A small contrastive image-text model, trained from scratch.
Training: adam_atan2 at rate 0.001, 6700 steps, batches of 256.
Data: 90422 training examples, 19.0 epochs.
Rows from block 3 of the image encoder of a small contrastive image-text model, named by matrix and row number. Rows with one number belong to one channel. Each number is 500 + 50 x the weight over its row's rms, rounded and kept within 0 to 999. All counts start at 0. Numbers have three digits each. After the name is the row's rms in percent of the matrix's.
After each channel's rows are labels from the 100 images, of 14848, where the channel reaches its highest value: "strongest on" is what is common among them; "peak at" is the part of the image that holds the peak. Only what is clearly more common there than usual is listed. The data: photos of plants and fungi (iNaturalist).
# convs0: first 3x3 conv (encoder.blocks.3.convs.0.weight, 80x80x3x3, each kernel summed), inputs 0-79
# convs1: second 3x3 conv (encoder.blocks.3.convs.1.weight, 80x80x3x3, transposed, each kernel summed), outputs 0-79

convs0.41 076:497487519388486470504498349558535547507479502528510470525531498496389515481316478492522437530489494471496542436441512501473488502499507464480513473525480540471457494498465530486604457511510577511482379444418468439496490425511446516527492360
convs1.41 090:454527322413482543522505505566506540537447479508495489520491502438416461487386438529490496528449333515498545480547442512488457501455501525496458495500518392512497486506450519451515546444433492434508486625479512490494450467436485466569475436
strongest on: order Lamiales
peak at: centre

convs0.1 058:506400530438415488532507456542451531505498533484499515505549456480578507437423494501505549532573520543431480516535391424494434503512498340500531454466393496493473498487445524484390494508493502441455511530354519521515406483508462459489448428
convs1.1 131:501500406329538495497484495505497470478496435522463491484560530536473489513396579496512566472358499400522532512525480501498513505463438515505529492485483474524538498538501432471486541481493520489487696591511474536485481534496496502640505506
strongest on: order Lamiales
peak at: centre

convs0.63 080:489415430501471580534513525503498454481456472475512526511462523487498515497483475506510497562499492503426499453504616647468740535479512542473442522521440563496504505543468485484498520411556552594498499400515477527532580489501514489533505514
convs1.63 087:540546504536509317413493421480497561500496524516499352500502504508549511504500498449466501496510496509497514479496406484490205501492500524500453513506483413492510499503514521498472511508502496479499469495503522496467495502497500506493514465
strongest on: order Asterales; family: Asteraceae
peak at: centre

convs0.21 089:512512507507474528542502511616567504517475487498578464481441531414483604574438553497496426524504494487478494542502480577486528465488466469527411501491389503540489483496411448561499543573569469593438532496551519528629478533536485335512512498
convs1.21 086:620525505497497487481476485385647496442470501503577467498494496499526482499494497508515496443551531515505496503472483526507470439493504488505488504497495493504547515497496497540518422510510529470501463522487455478512508518821529515497487503
strongest on: family: Asteraceae; order: Asterales; order Ranunculales
peak at: centre

convs0.8 149:501555506488501492504463497502487553499501501499507483410556494394483416495493509460481486495502503380479475536501497500242319499439491477506566500496500506502494491522502504475407499491483466499491495562480491489482513513477390432513502474
convs1.8 106:500503482468499497448502501526482500364500502494498455341489502521525497500475498499513500579510511500414512469506499500503605561495494378478522500436506490499489481516463591509506464440501499529500559596495492500492503502705624400510488524
strongest on: order Asterales; family: Asteraceae
peak at: centre

convs0.55 064:517238457492476426537509406497459510495385491511509485486361469493488440506544453436566457519480513458451436463496483472501517428507500504490467501530498522496459458486444494540442521474495443447427490459463512462531531485448494520507516435
convs1.55 113:548508513504453503450503519505446550514516514559565467513513597541468675459498492514496546504409494539503463443456487395579513445478523536498556443484507441608527529480521486463523498537500489506555535501496539451549591698479486492437477500
strongest on: order Asterales; family: Asteraceae
peak at: centre

convs0.66 066:504461455490506407502513395513509606504487511494459466548557450488448483502442471417530442541418522506525484528501398465492272493515561470497477497530500420522386526545478512542439482488496448480486544418458482436527460473494520488502499444
convs1.66 111:495508488513504562464518478571501526513434652525503466481479520448483656424497552488499508482505443491475485507461449486499512547490517568548497519494515508518513496486488533483486494425539530537514526530490216485496498464538554476481527524
strongest on: order Asterales; family: Asteraceae
peak at: centre

convs0.71 182:497524416504499495263447503492409508371506497227427466500463505489525493505497461503504471493514450527494469496503492473502458495506503549484494500501503500492456464477490497500497512469495477466472497501502485496490452459492491525504500505
convs1.71 074:494504503697556530494512498506534493518536514426509527497468486491561499495550510493543493500498536508499481457548495479502497457506490530512518550346537582410562527300505522562495500585632468503521488510507504516570547471456492498499503496
strongest on: order Asparagales; family: Asparagaceae; text has "yucca"
peak at: top left