config.toml
model = "contrastive image-text model"
dataset = "photos of plants and fungi (iNaturalist)"
train_examples = 90422
image_size = 48
crop_scale_min = 0.5
horizontal_flip = true
translate = 0.12
tokenizer = "word"
vocab_size = 1482
loss = "sigmoid"
embed_dim = 128
encoder_arch = "resnet"
encoder_norm = "batchnorm"
encoder_activation = "relu6"
encoder_channel_attention = "se"
encoder_depths = [2, 4, 2]
encoder_kernel_size = 3
encoder_stem = "single"
encoder_avg_pool_shortcut = false
encoder_widths = [48, 80, 144]
text_encoder_causal = false
text_encoder_width = 256
text_encoder_layers = 6
text_encoder_norm = "layernorm"
text_encoder_norm_position = "pre"
text_encoder_activation = "relu"
text_encoder_mlp_ratio = 4
text_encoder_head_dim = 64
text_encoder_fused_qkv = true
text_encoder_bias = "all"
text_encoder_qk_norm = false
text_encoder_layer_scale_init = 1.0
text_encoder_parallel_block = false
text_encoder_inner_norm = false
text_encoder_drop_path = 0.15
text_encoder_positions = "sincos"
init = "torch_default"
residual_init = "zero_last"
optimizer = "adam_atan2"
lr = 0.001
beta1 = 0.9
beta2 = 0.95
grad_clip = 1.0
l1_shrink = 0.03
cautious_weight_decay = true
steps = 6700
batch_size = 256
epochs = 19.0
lr_schedule = "cosine"
final_lr_fraction = 0
warmup_steps = 200
weight_decay = 0.2
Rows from block 2 of the image encoder, named by matrix and row number. Each number is 500 + 25 x the weight over its row's rms, rounded and kept within 0 to 999. All counts start at 0. Numbers have three digits each. After the name is the row's rms in percent of the matrix's.
# fc2: squeeze-excite expand (encoder.blocks.2.se.fc2.weight, 80x10), inputs 0-9
fc2.0 042:549520500463500519507519500537
fc2.1 068:542514506500511509513562500500
fc2.2 068:527526500479494543537529516501
fc2.3 116:512531505505488538555516500514
fc2.4 081:502556500500517500514549494485
fc2.5 092:547541500485500500543500515500
fc2.6 047:500572500513500500512514525500
fc2.7 082:548512506487500487557504514500
fc2.8 087:571532500499500503503512500500
fc2.9 078:517528485508500502512564496476
fc2.10 064:522565500500481505509532500500
fc2.11 085:530549501500500501508554498500
fc2.12 083:518522501500484501529564500486
fc2.13 110:540553510500489509531522500506
fc2.14 063:544520500519500519554508500512
fc2.15 133:511544511493500514511560500511
fc2.16 080:549530506513496519503548504508
fc2.17 101:564503489500500512508542500500
fc2.18 087:538530511505491533547516500495
fc2.19 113:526558512500511524515532500513
fc2.20 066:502557500500524517541515510488
fc2.21 050:501521500500474530563502515500
fc2.22 097:511511500500500502561545500513
fc2.23 209:538509500495500529544543500503
fc2.24 070:497500505514500512573512521500
fc2.25 131:561516500500505504541523497500
fc2.26 079:480533511500483546540520493514
fc2.27 090:533503504488484500555538500483
fc2.28 101:547535500490513519546499492500
fc2.29 122:551518490500512509554508500500
fc2.30 055:500545500500500517558509500477
fc2.31 080:544522494481491513513554509493
fc2.32 096:562528500485500534514506506500
fc2.33 097:546521500500494504531550500515
fc2.34 088:523506500485484545550516500479
fc2.35 073:517514500500500535521564500501
fc2.36 137:528507499508500534540549507515
fc2.37 087:529553500500500542500524496486
fc2.38 120:526507502514513509564532499500
fc2.39 131:531504500500500531542549512494
fc2.40 230:523547497506497533540526500507
fc2.41 084:500518500509502500500576491500
fc2.42 062:506553500500500547521525493500
fc2.43 124:520512500500500545544542500500
fc2.44 101:502534492500500505569512500500
fc2.45 111:504540500490500531554511483487
fc2.46 059:500503478500477532561521500500
fc2.47 070:517525500515486522540550482500
fc2.48 162:545532490500500511545530489500
fc2.49 116:537548500491514516516541495491
fc2.50 059:519519499514500519529561500520
fc2.51 053:562506480487500502520529500524
fc2.52 041:518525500500500521568513500500
fc2.53 080:500517506510518538564500501498
fc2.54 057:515433500500519533503500509500
fc2.55 078:546511512497488502550534491500
fc2.56 092:492501500507500528553549488500
fc2.57 102:504544487500493544522540500500
fc2.58 176:544530500495505528521546500495
fc2.59 082:556524482500500500538500483479
fc2.60 084:501511504500511521552553498500
fc2.61 091:544502500500500501543543480485
fc2.62 084:501563521510500519502534516500
fc2.63 111:511531513489511508568503498500
fc2.64 113:519558500500500530537511508500
fc2.65 099:524530495510500551527535508500
fc2.66 065:534520500519523554504525500515
fc2.67 105:543507486490507525504558505497
fc2.68 142:542543500497500509549509491498
fc2.69 069:543526501484500504548524480484
fc2.70 074:501545513500480484557503488500
fc2.71 090:541508489488500530557506497499
fc2.72 106:549506500514500494545540500500
fc2.73 099:559551500500492502504501509500
fc2.74 115:540501500498504531557518512500
fc2.75 066:503550501482508504557506506500
fc2.76 091:556514500484500546506517493515
fc2.77 085:494504500503501536562530514500
fc2.78 152:510517505499509552552517494500
fc2.79 097:561531501506501498509534481497