python train.py --image_size=48 --horizontal_flip=true --tokenizer="word" --embed_dim=128 --encoder_norm="batchnorm" --encoder_channel_attention="se" --text_encoder_width=256 --text_encoder_activation="relu" --text_encoder_mlp_ratio=4 --text_encoder_head_dim=64 --text_encoder_bias="all" --text_encoder_inner_norm=false --text_encoder_positions="sincos" --lr_schedule="cosine" --warmup_steps=200
Rows from block 2 of the image encoder of a small contrastive image-text model, named by matrix and row number. Rows with one number belong to one channel. Each number is 200 + 40 x the weight over its row's rms, rounded and kept within 0 to 999. All counts start at 0.
After each channel's rows are labels from the 100 images, of 14848, where the channel reaches its highest value: "responds to" is what is common among them. Only what is clearly more common there than usual is listed. The data: photos of plants and fungi (iNaturalist).
# convs0: first 3x3 conv, stride 2 (encoder.blocks.2.convs.0.weight, 80x48x3x3, each kernel summed), inputs 0-47
# convs1: second 3x3 conv (encoder.blocks.2.convs.1.weight, 80x80x3x3, transposed, each kernel summed), outputs 0-39

convs0.16,137,123,205,193,184,193,218,208,203,206,197,217,192,152,201,75,201,212,180,170,205,206,248,193,199,188,207,165,209,63,163,198,198,172,114,228,172,195,180,198,143,201,148,163,137,199,166,207
convs1.16,199,238,294,239,182,276,246,154,227,194,210,186,209,174,166,219,181,221,245,108,185,200,195,256,191,125,162,186,176,155,173,188,192,233,167,201,163,274,181,175
responds to: order Asterales; family: Asteraceae

convs0.19,138,161,199,196,249,181,214,208,210,210,228,206,82,198,160,163,215,165,189,221,183,204,244,212,172,204,210,249,215,125,189,206,54,226,223,175,154,202,212,141,187,215,259,204,153,228,198,230
convs1.19,208,262,202,249,174,346,211,142,144,231,209,203,205,171,164,261,177,109,209,152,170,204,207,263,231,255,204,147,189,224,108,180,220,228,189,189,163,177,183,202
responds to: order Asterales; family: Asteraceae

convs0.39,183,140,87,181,239,180,245,184,171,215,228,132,242,191,229,166,196,192,183,161,183,181,84,180,211,209,151,143,197,190,187,170,169,172,178,101,175,187,258,192,171,151,211,194,239,201,210,184
convs1.39,192,186,126,202,198,163,187,204,195,76,188,152,199,221,268,200,187,200,189,131,252,160,191,196,206,155,211,171,142,116,199,287,191,207,244,188,212,192,114,198
responds to: order Asterales; family: Asteraceae

convs0.75,210,218,223,204,209,153,159,216,208,221,203,168,188,190,200,217,216,210,154,108,164,172,298,197,215,218,195,251,111,66,180,190,162,207,157,212,135,190,207,178,171,240,121,206,181,200,187,205
convs1.75,229,204,229,212,129,190,253,194,203,186,143,180,204,116,176,273,182,137,217,180,197,206,188,272,212,203,234,181,150,179,175,260,227,167,220,195,114,199,148,115
responds to: order Asterales; family: Asteraceae

convs0.45,196,150,189,157,180,193,196,204,211,159,213,239,301,199,188,202,104,76,216,209,218,211,191,144,213,201,259,283,86,200,204,198,197,216,223,225,182,220,193,204,252,207,206,199,207,204,189,182
convs1.45,224,171,178,241,197,229,144,233,231,201,213,241,249,195,180,231,168,227,151,215,198,183,270,186,205,228,183,199,196,204,190,166,135,204,218,189,197,224,214,254
responds to: order Asterales; order Ranunculales

convs0.12,179,218,214,203,188,197,176,126,185,167,181,214,199,148,75,187,206,210,190,175,189,180,210,186,95,189,196,216,156,177,189,200,68,200,216,204,229,147,196,183,186,198,118,186,257,198,163,210
convs1.12,211,194,202,160,216,207,204,201,249,209,193,219,163,201,208,196,205,159,181,200,199,127,164,166,115,138,171,169,41,167,177,119,222,99,206,174,188,181,183,284
responds to: order Lamiales

convs0.40,216,179,193,193,280,206,235,215,192,207,194,189,69,234,157,198,189,170,161,199,199,189,212,198,191,212,31,247,218,202,220,143,180,198,191,199,196,207,193,200,127,181,206,208,214,200,253,184
convs1.40,245,177,244,221,254,218,304,237,199,225,158,159,211,164,208,229,302,200,212,129,277,196,183,230,169,202,207,208,165,199,175,169,179,211,143,152,199,171,154,180
responds to: order Asterales; family: Asteraceae