config.toml
horizontal_flip = true
translate = 0.12
loss = "sigmoid"
encoder_kernel_size = 3
text_encoder_activation = "relu"
text_encoder_fused_qkv = true
text_encoder_inner_norm = false
cautious_weight_decay = true
weight_decay = 0.2
Rows from block 4 of the image encoder of a small contrastive image-text model, named by matrix and row number. Rows with one number belong to one channel. Each number is 128 + 24 x the weight over its row's rms, rounded and kept within 0 to 255. All counts start at 0. After the name is the row's rms in percent of the matrix's.
After each channel's rows are labels from the 100 images, of 14848, where the channel reaches its highest value: "responds to" is what is common among them. Only what is clearly more common there than usual is listed. The data: photos of plants and fungi (iNaturalist).
# convs0: first 3x3 conv (encoder.blocks.4.convs.0.weight, 80x80x3x3, each kernel summed), inputs 0-79
# convs1: second 3x3 conv (encoder.blocks.4.convs.1.weight, 80x80x3x3, transposed, each kernel summed), outputs 0-79

convs0.2 064 [134 141 100 179 127 138 129 135  95 137 134 123  92 130  82 129  96 101 127  22 135 138 126  91 124 119 150 115 127 118 126 113 140 131 112 123  93 100 100 130 139 132  83 127 116 132 103 135 135 136 120 132  92 117 148 128 118 141 125 136 117 114 117 112 117 129 115 122 132 108 124 130 128  42  82 179 121 129 121 125]
convs1.2 117 [128 124 102 121 123 158 231 168 120  92 122 117 124 146 124 128 133 131 144 126 139 130  90 158 128 111 132 133 126 120 163 138  98 120 124 132  20 149 126 129 118 121  90 124 141 129 129 156 148 132 128 106 125 126 124 154 117 145 131 134 134 154 130 135 123 109 142 123 112 127 125 118 129  59 149 146 118 145 128 106]
responds to: family: Asteraceae; order: Asterales; order Ranunculales

convs0.45 063 [130 149 198 117 134 140 125 104 127 134 144 148 152 131  73 121 127 121 178  94  97 116 121 103 107 171 127 120  77 134 118 104 156 134  67 110 157 107 119 108 108 124 149  80  67 113 134 121 122 149 122 136 120 115 130  87 116 128 125 120 114 124 105 116 128 113 120 132 158  99 124 138 139  96  84  99 143 126 101 127]
convs1.45 111 [158 141 130 125  90 127 129 137 111 154 137 126  67 127 159 122 105 119  43  78 141 130 145 166  80 136 127 143 157 109 112 149 111 136 109 143 106 140 125 119 164  85 116 187  94 117 128 153 125 172 131 137 122 134 144 140 124 137 125 117 120 143 127 128 107 156 119 149 130 133 136 140 110 127 123 111 137 127  59 116]
responds to: order Asterales; family: Asteraceae

convs0.56 071 [112 147 131 110 109 124  57 134  95 137 135 123 145 138 115 131 117 113 141 125 122 117  80 103 106 154 118 143 132 116 128 118  81 152 121  94 104 107 115 116 121 126 144 116  41 118 145 117 120 128 125 139 122  77 111 104  96 133 133 110 113 132  90  89 122 130 113 141 111 126 117 133 130 110  41 125 151 143 102 126]
convs1.56 085 [131 123 108  91 131 127 154 120  73 149 131 126 111 114 227 130 121 126 107 126 129 118 109 181 100 159 134 154  56 132 114 135 107 136 130 150  79 140 129 126 114 127 129 165 127  88 200 130 123 136 144 126 130 142 145 132 110 135 129 117 125 144 122 143 122 132 119 127 134 109 155 140  87 142 149 144 130 139 135 111]
responds to: order Asterales; family: Asteraceae

convs0.72 064 [118 136 124 132 129 127  87 131 127 127 154 125 135 118 110 113  84 124 113 128 144 100 139 134  89 125 165 108 130 115 102 150 114 122 125  98 154 117 143  58 123 132 109 116 116  97  96 120  59 120 105 129 137 152  97 114 110 123 133 129 143 142 129 133  97  93 116 115 161 143 126 157  39 130  69 112 108 132 136 125]
convs1.72 112 [ 79 110 131 131 117 135 130 130 130 141  75 111  97 170 160 134 126 119 126  99 126 180 139 123 110 174 123 183 138 143 112 142 159 107 116 153 117 127 158 132 132 109 110 150 172 106 168 130 179 165 146 121 129 134  97 135 111 142 164 176 138 155 134 106 138 131 118 142 162 185 154 122 106 128 123 130 111 128 137 108]
responds to: class Liliopsida

convs0.7 071 [134  91 118 127 128  54   0 129 103 131 147 144 123 146 126 129 119 144 134 132 123 131 130  75 121 123 108 113 153 112 131 144 127 125 125 133 117 135 137 125 118 121 134 124 128 123 127 100 129 121 116 150 122 114 138 120 149 136 126 154 117 134 125 120 133 120 128 106 144  98 131 148 157 156  77 104 123 129 107  92]
convs1.7 094 [123  84 100 139 125 122 180 112  90  98 131  48 142 131 175 122 142 159 127 103 125 127 100 202 125 133 154 120 125 151 146 128 142 115 122 134  78 168  91 139 118 102 135 116 133 119 127 135 131 143 135  74 119 119 161  95 106 123 128 118 124 106 111 112 126 119 133 120 129 135 184 119 146 127 147 134 146 138 133 121]
responds to: family: Asteraceae; order: Asterales; order Ranunculales

convs0.26 054 [113 144 161 126 116  91  88 114 119 133 137 131 116 131 126 119 110  93 154 166 116 133 152  89 135 110 134 128 138  32 119 123 123 114 114 116 120 145 127 123 121 109 132 115  98 135 121 106 105 115 107 117 125 114 133 127 145 131 136 132 135 145 113  86 155 147 139 129 141 142 131 107 123  25  59 125 129 125 119 128]
convs1.26 105 [124  85  91 135 127 132 222 149 125 113 136 126 149 134 143 132 130 132 127 140 141 110 101 176 121 130 124 130 133 126 118 118 123  99 122 151  74 148 110 134 107 117 128 128 130 122 126 133 125 135 140 138 111 147 144 127  83 134 125 122 120 168  92 134 105  90 135  98 107  66 128 133 118 154 212 162 134 141 125 123]
responds to: order Asterales; family: Asteraceae

convs0.4 120 [ 96 127 133 152 129 124 123  79 129 117  78 128 104 129 130  19 118 140 142 132 130 132 143 138 137 130 130 131 146  95 129 129  74 139 136 131 112 132 136 130 104 123 135 127 133 120 128 114 124 132 128 125  97 120 118 103 135 144 121 120 141 128 142 118  66 133 131 127 129 137 134 123  13 123 129 140 128 118 128 127]
convs1.4 071 [108 125 127  83 103 123 103 128 145 129 139 127 128 130 134 134 117  70 134 133 134 116 137 133 127 114  67 134 137 127 127 156 115  64 126 120 129 129 136 130 123 126  86 120 177 111 142 151 111 133 109 193 143 133 110 129 129 153 119  23 131 107 126 123 102 109 137  89 125 114 151  89 139 128 134 128 127 155 132 129]
responds to: class: Liliopsida; order Asparagales; family: Asparagaceae

convs0.79 060 [115 167 107 114  96 120 136 130  27 117 128 107 106 130 116 126 129 128 118 123  80  99  91 139 143 123 138 119  93 131 127 123 122 126 131 128 122  67  75 137  82 121 159 155 121 134 139 131 129 139 127 142 137 128 128 129 125 125 141 129 119 106 108 142 180  87 111 131  90 113 105 129  81 122 124 151 121  91 122  96]
convs1.79 131 [132 144 130 126 125 140 120 139 104 129 125 125 141 122 148 141 131 131 175 131 122 207 129 120 195 107 151 135 139 128  36 116 124  96  65 153 131 115 122 158 130 124 130 129 132 124 120 130 134 125 135 129 119 160 127 120 133 132 138 182 140 182 136 128 107 163 186 126 132 141 131 160 119 126 122 109 128 134 118 132]
responds to: order Lamiales; family: Plantaginaceae; text has "speedwell"; text has "veronica"