Rows from block 5 of the image encoder of a small contrastive image-text model, named by matrix and row number. Rows with one number belong to one channel. Each number is 128 + 24 x the weight over its row's rms, rounded and kept within 0 to 255. All counts start at 0. Numbers have three digits each.
Before each channel's rows are labels from the 100 images, of 14848, where the channel reaches its highest value: "patch colour" is the nearest of a few named colours to the mean colour under the peak. Only what is clearly more common there than usual is listed. The data: photos of plants and fungi (iNaturalist). In brackets: how many of the 100.
# convs0: first 3x3 conv (encoder.blocks.5.convs.0.weight, 80x80x3x3, each kernel summed), inputs 0-79
# convs1: second 3x3 conv (encoder.blocks.5.convs.1.weight, 80x80x3x3, transposed, each kernel summed), outputs 0-79

patch colour: grey (77)
convs0.44:122127173181126130129119120138164134118106129073133119144127117110098130131116135072129129104116120125120102140152042125096127102093132125128101126098126127186128122118149125126122146130080123130124053127100139137129105136126110113173126142
convs1.44:127151129129165139127101144113124119106119158130100141127134144159173130124135125135134127086157122135137134123000128133116117131124132192135124134148124125133123126130190118128097092125130094133131172131141127135102137159130156144132130149

patch colour: grey (81)
convs0.22:114142121120104131135136126130111142133123092122103146147169133116147129130130120118125095168110113097124096090082111164106132097123136119089092132133113130003096098117120131143141146104144129184136120091128124129133121125118126118123122128
convs1.22:109129147121119119132150097126117102120171143105102136121170113142133116126132122134143122165177051139115154129176130124097119130163120098141092111137105126147129136119127116086139125121120209134121129177153094146081119139141164127124108131

patch colour: grey (72)
convs0.20:100097152169126125120129109143110145112106126138141141151127146145130125132132123115128091130124109133125126148139093139115117073131128103114129112093117135129126107122189078148132083130124050150161118126080138131140110124123088130138042132
convs1.20:135129133081156105132059172143103109099117139143127126125167130144132133130132134140132106084163126128125121117119128126131110132120126127135108135130144132140115164147154148089034078128129094136149151128145126156050122124130153132131145134

patch colour: orange (46)
convs0.76:122122143083141130181125131124116128132133159107132136123140127141100133102103109035128125075111119125119110129130078124126126086119127132102122092129135138162087116130130143123087126098111125119122116128096126098119041141131122126122143097
convs1.76:120160136083140184106107124119128178163143126126115125154124150107130114118104134134054129140179123121129098113111127115130128133138111184179138123135127129126120120107167092129128131125158115128130117117116126183127142066137124146186128143

patch colour: white (29)
convs0.66:143134139145129126145146077112141130109141128130126123137118137058094117044140155137139127080149126102133125145141117122132132129122077143130124085139127071130179135122157133060126134137124113130104129133124093134081137135150107134130152131
convs1.66:070108127133129155109144120130117133147177128157150136125078189112136131101123156120121132132128124205129106126142065108155129129134140082140090113113119107119128172157164120144123155121104153130088124157114113154128108117115128126151117130

patch colour: white (70)
convs0.41:117116105141126132094111051134083154100142125131116118140141128107138130087144155120127059121107104128108133098105115097132125119124125115091108065135124097110141119071132136130129135139139134158094137105118094136122064101123112153127145136
convs1.41:093133152123135159129115157133133143136129122105139140129153142151131131125127238124104134148134060186117100125128121090117120136136127124176132122148119128130120125128176073135131119128101170144105135129121151128106115141135130110164148102

patch colour: yellow (38)
convs0.43:164140136121147136129126127144076123129163102124128134127096081035082187049137097131126149117154138129105136124174132140141150139133137132128127125127124146119169152129145131102108136126123123133062126128130127113121127130129119117127124117
convs1.43:121080117120126136128137160125134129131129126188131128128098255129136131073128136164126128127127131171143118131140127125180142087129129127103152155122110124130132130173123132176146127124104129116125123141130129128130140126094129128137128134

patch colour: pink (33)
convs0.79:139140128102144073132093123106110129107153120101121110098126115114120123102058101127139112068136129142128096138137138107091126112126126117045129131130128129113126133124147129124145149117079180154120135126117112077110142140116128089078130122
convs1.79:091129129082167130143133126135120142193129123117106119132098127106124137123127132109127126127161128109105127104132090121128109144141123130115081127120139082137139136124140126090130130120129140116113103255124127125146121130106127152144131092

patch colour: green (26)
convs0.2:118124060129120129127132126122114125125126118118129118125107127130130131132122129124141114063125122145149130096129139128127128146131128133128166042123129121145216090133129130150124133075108144167109126117134046122095116124130131127100136131
convs1.2:134128127130096119131130135121128101130131126129128168087132127027131128168145129129129120134110147104023130120143133124105153130126110128122090078140103137124110128121114126059131130138130156104120130125135105128120143136141132120088133126

patch colour: pink (42)
convs0.63:131151125136131059138137139144134139125128137102126120114079134119111126101113176143097115135147128108080166120117125166071142142123139119131130128123128129060138129135120113113145127132108148136102135133105135130142128126129014122142124129
convs1.63:131187126128123128131148128134156160034125158141136103123146165167119138112124116144144150133196106100136128163123153128127118122114088143146131148159107128151199168129122142146143133142081128143120135118135104130130131134151132141133111141

patch colour: yellow (28)
convs0.30:128197099132123160254130100143143149101125141125106146120178139126110108134119132126130137160132138100107110135153130141120153134119127129129130130138128129145108196126125127117137130142127104133135124111106108127134137192124130120129144129
convs1.30:139167114150128016193127123124127177129111185128130130128214128127154130129131126129131128128145130118108130099108128130124113152105117131127125116130128112114128149117171125137128131131123112126128133140145126128128128194121149151126128131

patch colour: cyan (36)
convs0.1:141133118081111127095126105129126112132173134117129131126131145135126087129131151126173124140129125126058166119129181128134128150147131129129119111159130138114118127108132131108166128116127133114027132128131126126118121035110129149137125123
convs1.1:127128129128114127126143157189124167139129123129130128126134158154191088042126140141119127127118125145138086127124171131134136127158124128137132175122102131144123141192107132180102129078121127138124130148135128157127136134131144135118070129

patch colour: pink (52)
convs0.26:121128112087132079114128126141126145131148118132113127128064127129109136100072133124116131137126148089115126137096124101121127147129127103178129123136116138118095106191127132116127092152123139126125124111119141125165122127128070119083125037
convs1.26:126009125128127126114143143125168132112140140166132065095118134131128127135128112127159131131126113124140131128131122127148131116137127125128139130130137124111178134126113161124145127128126127196115131128126108141126167072175128127087091146

patch colour: brown (71)
convs0.77:138111126121125161131137127115103129130132125133139155127109171208121138102111130142127122121138126137141090138146086108095128093132124161131176100101134124155111025162126127120101129066091132129130158102139142123132118131126126132126143117
convs1.77:138137120127126113134129127139123127125134100180120137130121102124139112112107128124124139109095178074130160054123138137168144189155135139129101128142139125123092137087114125120118138114215060134130134101133130129121169123121125129126127137

patch colour: grey (74)
convs0.46:134131128077127135147123125159138124088130135119129130114132120152113089158074125129140104123142124128129132120136124119120126128124058103125152053126125125126067129122071129108124128137125109121145130143119122127126126134026128149120158110
convs1.46:125127184124129116117068104083104128128090128110129094130162128119133124122129150129112127078106131100135127118123137129145167129131142206124143130123132093085110133126092164132123165119129114140129128114088128129129121073099128129185106164